From a checkpoint of a small self-supervised audio encoder (BEST-RQ): log mel input.
Rows from block 8, named by matrix and row number. Each number is 128 + 32 x the weight over its row's rms, rounded and kept within 0 to 255. All counts start at 0. Numbers have three digits each. After the name is the row's rms in percent of the matrix's.
# convs2: project pointwise conv (model.blocks.8.convs.2.weight, 160x640x1), inputs 430-472
convs2.0 102:121116151149130124150146148119146079100129144128150108158120072107173165127143134123046112164140138117135101114150156132153192068
convs2.1 107:121122070145084120207103090108108058105144152102062140106101163154161101155185137163098098095150140127129073134048107115181174129
convs2.2 105:155136115127047147116209180158111070131144105140152123089176181119117031114066164146170156084055133118184163139186143122063055126
convs2.3 100:099101126131130156139160086150155141121121136115143132194157100170138133105160143138118185129159131126136126124129121128076150069
convs2.4 103:091163124111077147151169156133107116094080133157093134181130083143122121166144115124101195123137108135136120168113182089162161077
convs2.5 121:107132101139124083105145131147157125136046134071071105097128118111114125132117129119128103091106117145115098199156152122190089108
convs2.6 108:124100140142139127087137164139106107136089088138108143149167080191131078137139144110156127087133123132134133128152134152205143117
convs2.7 100:122150128123131121109125174175104098100113115164149109103031124135112122136108125115140144098091129134091121072100126100135086148
convs2.8 103:078129153131172112131105100136136156100053099096121155137168113142137076129154151101129170141157132133103165100162170129092100138
convs2.9 085:067147165116221084135115192128095232122170077100117134131158173162165135118098127138097190135119112141093119118107138184146072115
convs2.10 097:154144204135153102103148140146127106116132153125178123130025129107124184127075103122107112127109140135097144126123104134170129167
convs2.11 100:084155143148177105107128078099140124113139118113125132188103068144131100100105077139156092104105107125092126185131169099198159117
convs2.12 088:126152176134138118132123084194127122098053113110180136175111034158136149145163121111132112113133115142122147117104121139096126151
convs2.13 100:115130195118138129104112158115168196130083153088138134149094160122112083116141142128076166146163148150170135124103151158142097116
convs2.14 093:126144137094166134134109115071127098132129112158077148150169079151103129104190105120102095129156115115077119112179123130207182130
convs2.15 110:180096063131096143125092128103143102107129134139174147084048170094133137155194156112232101114185143105152102096198103117212092103
convs2.16 103:050172107129166147159189198142086049157114131132100117166163134135112159114109108144152119115130125118128137150054101115112146153
convs2.17 102:093112131132129129148099146194115127131119115104147134162188120098167145104092118129176164131110147147111123131041151125114107128
convs2.18 101:163157072121066123117156146153146126135131089104205122120156112122144098113081144132194108147121135125137126150177136104117085133
convs2.19 106:123135117108161149155116139147107103129136158156121126131176073161117127110117094136085125129116117149080081126095134112154225123
convs2.20 100:113147115127063142129089200124119091165138121130092096129091158102125153150159081124250156089065119125145150095140153135173069180
convs2.21 112:117071102136083087149126121158146117146094102126139117080145142160145135134126145100171087144145125142191136176149140134111126086
convs2.22 105:185121156125164144111091093052132125157160108184102152126144166091143145127127122122109179124080144128076147124061117149143133141
convs2.23 095:103119145151174129165173173189107147089148080119173125158112187132154154117095090130123167168097137120068104156068158129115095134
convs2.24 100:104141118140098110121109105108119130165171107118130111157129183123093085146095067114107101131142123147154118103128165112201132169
convs2.25 096:090132112112136132158154107116122132050138065134083169115166174141123104122113123140129097130145136103057134218054083099102156130
convs2.26 102:136152127143169121113108091086107156140151136117121134142116104171119127164180116120091227142126119132067103128121154102127157080
convs2.27 100:125136138123165109128121153110129220146089143135147120111142098129112140110119148126083139140129118139156130120133145153062095146
convs2.28 104:111100134130091126096088113178135176136124147098172144155170119128127154112150179130162123144178130124153165184160097146095113156
convs2.29 098:101127202151133114095121118148113086107121123120161112125172074133124128137146156133117135121177125128109130136142106133067138114
convs2.30 108:118138175129183100139166139161130130047158146111117121130122039126135200112130154111139166152118113121076105135139169128105144058
convs2.31 100:128131145112125140143139064060096126159104136128127153136122139131115063114122098117041078135151116128138102167091146098087126101
convs2.32 111:193130152144119113103140114160167126085157105078173113139078062119123151125054138121161087126136131134105151095159125124150122204
convs2.33 097:115113153128152140103135147133129146180158122185122143152097174145146157152162135112129133132135128137111124086103121148092122136
convs2.34 102:188160149119160122063158115145160235099141126085127139108171153131113155118135138124116101148123117110068159142110157133017124152
convs2.35 100:175138126122122131162112107140075094141152145093048135162169142082153106145121179114162128109144141110148165180173124102112145155
convs2.36 098:160115081141134102142101118121157159172168169107124126151173170125166172111156140128187148128079116131123121175109119093116096153
convs2.37 092:125082121127091134137118149123125145079186133149141128141110150104131110128216124109147138147105146120200112122171127143192161101
convs2.38 089:080084106162126120148109074150134064175142037161133140125100150150127081119183079153140116130138122144221111130089138101179157124
convs2.39 099:118133151135155093085183133140147142148128138107160125148157111107146221128114109112178075132162118129093142193078110101079164119
convs2.40 099:099130134151173133124155093062155145121092115141123130133137165131132119138172119106193168158151140136207124075143158129070120118
convs2.41 091:127141126133092105122117083109171097123136146126169141111132085119149128123050171153131143141145151111148098067134139129085167111
convs2.42 099:117123089135107124184179095082155142158147105139132143160124183160129129125156119112131172088062115134196063130103181184178127120
convs2.43 090:140165083110138125131062144085076197134116149115098162091122204116126116125133102121124198138074145123141143148143121140137093159
convs2.44 109:130194144137134144103026129134149137093149177084089134061095046102140144148117118134124159152030132137122118059079190121185100170
convs2.45 066:143116109111108128099088125145120150151107118099146151125135107085119121179104145111136133108134155155120142184148096097158111177
convs2.46 111:168104080144131124100089069140110140140084162143179133110100141149131148145082083117163129120121116135145138104106100106057133159
convs2.47 091:147139107109082112161081114165129108118135154119149102152104118173137076118148129148168120100097118127121131193133107098141142132
convs2.48 097:123074113104064088133115123117102123135163139119157115123108191120154125112163184130214145127146139125197080109135128157153114155
convs2.49 109:087140090128122114125158140105156202087106138066133123112140220110129149115075143120069129119075134154112139175132126094143095193
convs2.50 091:127105177129133132128016124163079125181099092140158076119163054191118085111078187114089127124161087127165109140102171123159127148
convs2.51 106:164130147113183118166203117139140074124168112157119148157114085112113162103148085131145073120119140137117138095093095095149155168
convs2.52 103:123159118143146101120097125209130145119162080120123096074128171175163113143076139115104100141117137125074048161158177090163140097
convs2.53 099:163169135102166132102091086136099148184116112147201124136101137118118222135125126131138111120136119123064109145110130108138164143
convs2.54 112:102161144144090143144103168176099116095127054136080150160166060139117120115126106144143177098045132130156173112067148096157096179
convs2.55 102:116083102146169127156108148159106069139101116108093143107082105157122133130183104114200104111192115118127162151170131103168088155
convs2.56 095:151145076113073156094085083089130112130134096114127121110105107132127075115152149114057058126140132110173093165188118117141079091
convs2.57 108:152159212117199147078133139161172141131145171115128130102104073131133120110140150126103092129090132128046153088078067152130109072
convs2.58 109:114097141116128148152120187081130176192088080199140112101118132124120119147142072136145099160163126141177136142164117136143152098
convs2.59 090:129146120122153132102189205065157169158101135147126107171131147096111108110116112124186119127112133112119117119111119142148082135
convs2.60 108:119157118114129127104140154041147089116145088150087135090165074152124070110142102125096062103160137128126134175164092074181094137
convs2.61 114:096126156138199123163064090135088117054114128108131128129147128128151101107128175114108129125150110118137138120143109113054137101
convs2.62 096:209126104106181140120134073141147120164121166115157157092120140137158139124083126146086121113075118124041145075092070139091105118
convs2.63 089:194187099128153130107178102112145088152196103099218157136061219115118113112141109138157114118098140139125150092109104129255118195
convs2.64 096:156107133128103156093104039155127169132177193130172100180102116137110168119102129123136176135101146119124094083116161113149130089
convs2.65 109:083120140119186115175100096077177137119145121095130142100173175114115111136147128101092035129183131117174131139185143182098150153
convs2.66 088:152119124131166142106170013119138086135133115153134161122192101132140112149162170106128110135207155122101135107149108117120130119
convs2.67 103:096098143137123163157075113134087075142155098175150120157053102128115138111180090149170143122128119135135096101041095097171185129
convs2.68 090:117066108120178105084120135142124151121114117111144107139078164125136170112134132120143132143071106119051104141123176136124139112
convs2.69 105:082097131129212107152135143115145129113111049102141123103144138126119108130097151137130117152165113120117141076130103188101132151
convs2.70 112:126128116120200109098117117143124141159179105123130139143068149167112051134158101107111077124128122131069154115090148144081117147
convs2.71 116:118104137125187114138159214160160151147104113108129125124090128141126149095147154120178138142146113147164132066076164157123132128
convs2.72 100:148106088132106150180156127174110085132111193123029117195091148147116141131172106149213140100069111123169152146145106180131146089
convs2.73 098:132115139120107129091065135146122144123133176130131105096165116098139148123096153116085108141132119125154109112130115110074128127
convs2.74 098:138104095128120121134089074120105138161103146119160142128116137121143099147141131154042170120153106117101065133146075135098155069
convs2.75 094:149178066140040125147110042180122069094154112069092139091102109105154131112071089117132167101106118140078154143149126061152108148
convs2.76 111:170136086132113133114169141090122173082129125160088139149169106142089115122149109112019110095143117129175129196173130152168135043
convs2.77 114:104111110128118118157140140111164143108129091144150112155170172103136094125067068117054093131136150156109161123041110102082107176
convs2.78 101:175102161166095144134150079124147137125120134094203109157060056077127107134139124114128115129118123139193122088126168173175141082
convs2.79 090:069168092124145118145134162100061060152109149132087119144163116158110082132184110117136162087147140116098116166156124119159115101
convs2.80 100:114133154128116124113157055086149091137106134138164134153051131155099122130139117137047124148170135129137100111104091147186130097
convs2.81 081:118154163163152113119124103094169115110141115139073211153183103123121187171203139116142102131130192107127150125127144132117163120
convs2.82 075:155131155137110126089132086117148129140087128162178072168174043145100126087088173121122056133152056152162132090141126153140120103
convs2.83 108:122170131130166100117077110142138121141151082097067121131141120137126145124127089113058105139119120129127130106093161142177168162
convs2.84 091:107128155127105118133119220115098126154113121137130158147163107101101119139133183150182155130136121127173126102155142196112128090
convs2.85 099:180134129107173120101131072089139176144135165098146162109136165077135177116149177143165128109119130113096105161148037149138143119
convs2.86 102:096134078139204141108115084113130112144073128139161126143080150116095144128105131128093127148138104130091091141126087107190102139
convs2.87 103:197133137121097115101090139142075126199130132075137136127156111116106145114104095145167184112106138114084152173098133110200094132
convs2.88 086:105139172128121125097156168140149111095078221143085105152063075141142055094119109126077147127104126127088188130154140158202087138
convs2.89 107:172119092122091147146104197101148204110167146137112122078138137084129145129108158143142151151063110126158116127200145145077118112
convs2.90 098:141163129110188164071089072141111124101149139131104144075100118125143106141081152126046118146092163119072143098103079118111079132
convs2.91 109:129105159142052105116181077107164074103145182172160150159094131150143148146200112144132107133125133135133096156051092123208167066
convs2.92 097:151147193126102159125139108123088090104172119132184122166043146104129131124124117141069116150110129115101136128157084087159159131
convs2.93 094:142083122117083087104152150131143079076158136142136140107147079115119134137123149129137076138118128134172105146157095118134145149
convs2.94 098:156129064128113148131120059117097077161093114146094144133116061150085122153151077116170199095140120139126137182168169148181123110
convs2.95 099:137143114136110148127146081094164143125156154121161115126163124136157150115123066134097168124093113154125143163084146127125107117
convs2.96 103:200128112136174122122132153099150121162157094144136120093039183108130167126084117154163094143082110133103097129144093157164118101
convs2.97 106:111126151113115144151115060218094076148103126118170123140113125121130165132118081126125101121103115128046165154030103131110161205
convs2.98 116:149157155120105144110148138126146148077120148118174134179061140092081178097093145091140119108113130152108088106126112120119145092
convs2.99 057:124147127137128179103157113117083087110187113157093071131162093144102056103151174164142117113115076152132136132122101163131099124
convs2.100 110:100067060117178107158084097146122113144129160138170137155094142135150142154154084121102101160178136123070112118112078105140198142
convs2.101 098:103100079121176128140067075102120166178128129137183138122156173127126100117079124131137136117198128114126093228163128117117083094
convs2.102 099:119154205127139128131117143120127149137133109130112127186057111156094101146198132115075152110170139129113120114100130161227115116
convs2.103 110:165137093126055123153143068153102134124191137125062125158126152139110059107168135128183122145094137138160139182179121143192098139
convs2.104 094:114153127124143114120118025158140159106130106141161125187158093152119159109103114146123151128132126137028117189116105135181178100
convs2.105 099:144141120139139113136103167187133151068209115088086106103135113109142171122144110130196123141096129161117161122103152099129128156
convs2.106 101:160128091111122168088120147056120121125088146100078121111101093104124141127157186106173095135167131116100109103206095095113135087
convs2.107 094:122099124114028128113128207073147114098158177135134142128078187125141100126210149144053153088116118146163088154144127110176109107
convs2.108 101:116137153146187121158214154129143137114148107134135126126051147174121106127166132131144121142129111124113174153165112140105227153
convs2.109 091:099110087163103109105143162163174083127100108100135115139137061106137037107120149144125167126159125123145191092109171147076111142
convs2.110 108:131119134119144141077095113152100132147102125137127137094126091117137175126161138111166187121184126118000114139148069075133120107
convs2.111 100:099116108123165151146165121139109146053067155133132134089161134139145123174121131104093148140211153110105141108146164083078111130
convs2.112 111:163136144116140130103175150075130165134102087128196145183129144147096158120140096135204205127143127122143101168122124125134113102
convs2.113 096:107151172111208151088091114157089170135071097145057127099184099148121111121102128118142161128154134130112151143152127140155148108
convs2.114 105:094107082161121090162104205134096170091176125145118122138098245135140092138096083134059127171159118119120115179141187106139189121
convs2.115 096:170112114139142096132114149164134163111140127097063139115088156104132145126099123153171092154096152112078130156124121143173144154
convs2.116 102:118132207118192126082122235148132185117118073148165121125112097153127170109111133110185177138137128120108142068112159190150122136
convs2.117 096:172124152114135099094097209126114126139117142158092131119099094114100152152079135118138154116117146130121077109130134167127094106
convs2.118 105:121160147147137092093120130145137182136130141123131145133242058140144153133102119131094148120118123118089202145123147088119052200
convs2.119 097:068182166131129165068137086150105032081119107132172093137109098208121123126106147110095129123108121134155150087106111111170068086
convs2.120 094:130135117144061121120143149191167152089127137134108100132172114113135130132093175136132079113071138159212191120126097116101103177
convs2.121 107:140051103123070126093112094102123117141164113152204116134116141129143099152141107133118178120173115135213111135078112106106163078
convs2.122 110:198132121147123096052137106163143192158099140132121130138157148118137141115131136117138165116085133129079123133119126148148099151
convs2.123 100:142131095103121153126168115082158075112101139117073122116119148108134121134150087117130133114108115124131163126133130133167118189
convs2.124 087:106126124134172100136141175079115101155136117159128128068149139094152147119140112138130095100110126115108114131152077109152167143
convs2.125 093:189094136128145132178138154139118179125095154114073174133096160115156139132111117130158112125110128125099132181116147121154146123
convs2.126 098:069124126122151111116146121179115144112117158121105136140165131130140101133183120116129121129142130150139120117128170119076191103
convs2.127 111:108141149137133136121159136100160143186160105151164125134106188122133102110131085157084078141153136153142153136114105118086160180
convs2.128 094:100100114156082085118079193096154132126093063124076117131152104158117081127145186127156043127164111113155087190196132161127158062
convs2.129 093:167148134140156117123130130152089124087183154109154116114121128141154133108088181140124073179112130137112075123125105147086188096
convs2.130 116:114155165134102149132101092115131151131185146106142138092155102134122148154144106127169121153133143147150157073124128110069114230
convs2.131 086:091089121108124119105093153104149115131123116117179082139011158113111131083149131137037122121072112146162097131124089109163083114
convs2.132 104:118150177144199087115137208154143203203137131131191129164136104132092142101141114139074137155184137139137139136056118160077188123
convs2.133 074:165124078157093093134159193134156144104097087106131206119052143107174177166095146120202147156133206130134163160173106120148152143
convs2.134 109:106153130119122127136201129074161156104116122136096132122116137126146100094122117122114079126180123132159163129141161107080117213
convs2.135 105:067104105156077124109104057129139132102102100123097130127236111146136057137144118148091167088181106116173142155121178107123150124
convs2.136 095:123115159147131076071102154151162088117078110145087128100161054135097088135174149127089083094152114137089140085141123135085117109
convs2.137 097:218189163128113148106092153097155134156128155156160103082070161111156208138062132128174105145138132135091143083151079156165139162
convs2.138 106:171174135128090153150195124067128166120152143121150136137098173095087139102108118130175180141111141129062116138147123103144115189
convs2.139 106:135074164144111132133116174170140159163110085129152124138126139116084146131144141127139133143186118121170146082143098171029152130
convs2.140 089:132158136118126116148105123131145069156144104165181134080171186149168182135105133147115041128089126135103111152154102121059180126
convs2.141 080:101142108101122135108093129086137215152117136139188072136082141139091147081125165120081110141139087143134100126142116129106117131
convs2.142 085:089109131115096088116114071119129084102159123134155118139022167151132061115138175121001125141151136108142096100092129158184138105
convs2.143 097:127107107131116104137083100216144152139106104120163120124144072129128102139111083122144124146054112139160113110125240130069147154
convs2.144 106:167118125128148097142152145090109133174073099180140112143097104184132100141162161111148121145156123142123117104114136120160153115
convs2.145 104:107085111135160138115119114190148166174109116163133134111187110141121170118120197161135053122200124138134168134114078132107169189
convs2.146 101:158095143131057128124133073142166071141141152165186108098177115145149131127108142139069123107174130138168144157075086114091110069
convs2.147 090:126109055148125151110126018042119074092122117112055140170101107118160106135228127109180168081120119146128131120197127167183148115
convs2.148 099:169127141128141160103112101132163202151154161137157113114186127075124141131156133138149174127098130150136155144090169170107084166
convs2.149 118:153128196103101111194098182176142091138142080153204108119084204136102102114134072117104061168141154149159161141111104098104123120
convs2.150 103:111151142124185160135170163147066095095095158145119126109197077068099212136062127146121084123128131132104151090065144104075157122
convs2.151 105:165124146131119131107183137127185165093162191108124112142055114112140128157127168134154139124113134108180068115110141111133130090
convs2.152 089:091111082138132142120149100122129131128162108104129116149046133119150182134177101141139154138156117116068151153082128112148199140
convs2.153 094:059161177123232117107122155168110145132116153147126144161170174200139131110169131134086181135186134124094122167110133144076132140
convs2.154 102:176118087118162100119093118101130131130201049143114151090106140121174131130136080108152160143157149153095148132120119098172115147
convs2.155 092:150101140089108136136135088110123123156098138171157133140118192140135061109138111125031158098159140109123091146112124149169166107
convs2.156 101:121133138133110100149171135117083197143154089094191119162108153152125089109123137114125148169139137128137116132106115153146153115
convs2.157 089:130114095118103144181139111180129057082124166087087124133146118124125100146108136145147092111143143112155175126202077100097132171
convs2.158 100:094104174172174146136082131116157141145114137117092086143149102151139148123112113122137149140152108130164146106068234125135167172
convs2.159 103:143167146138106125117129118165128145129110095135140127152163090140125165152099150111154126110113123129136162111131155159087115114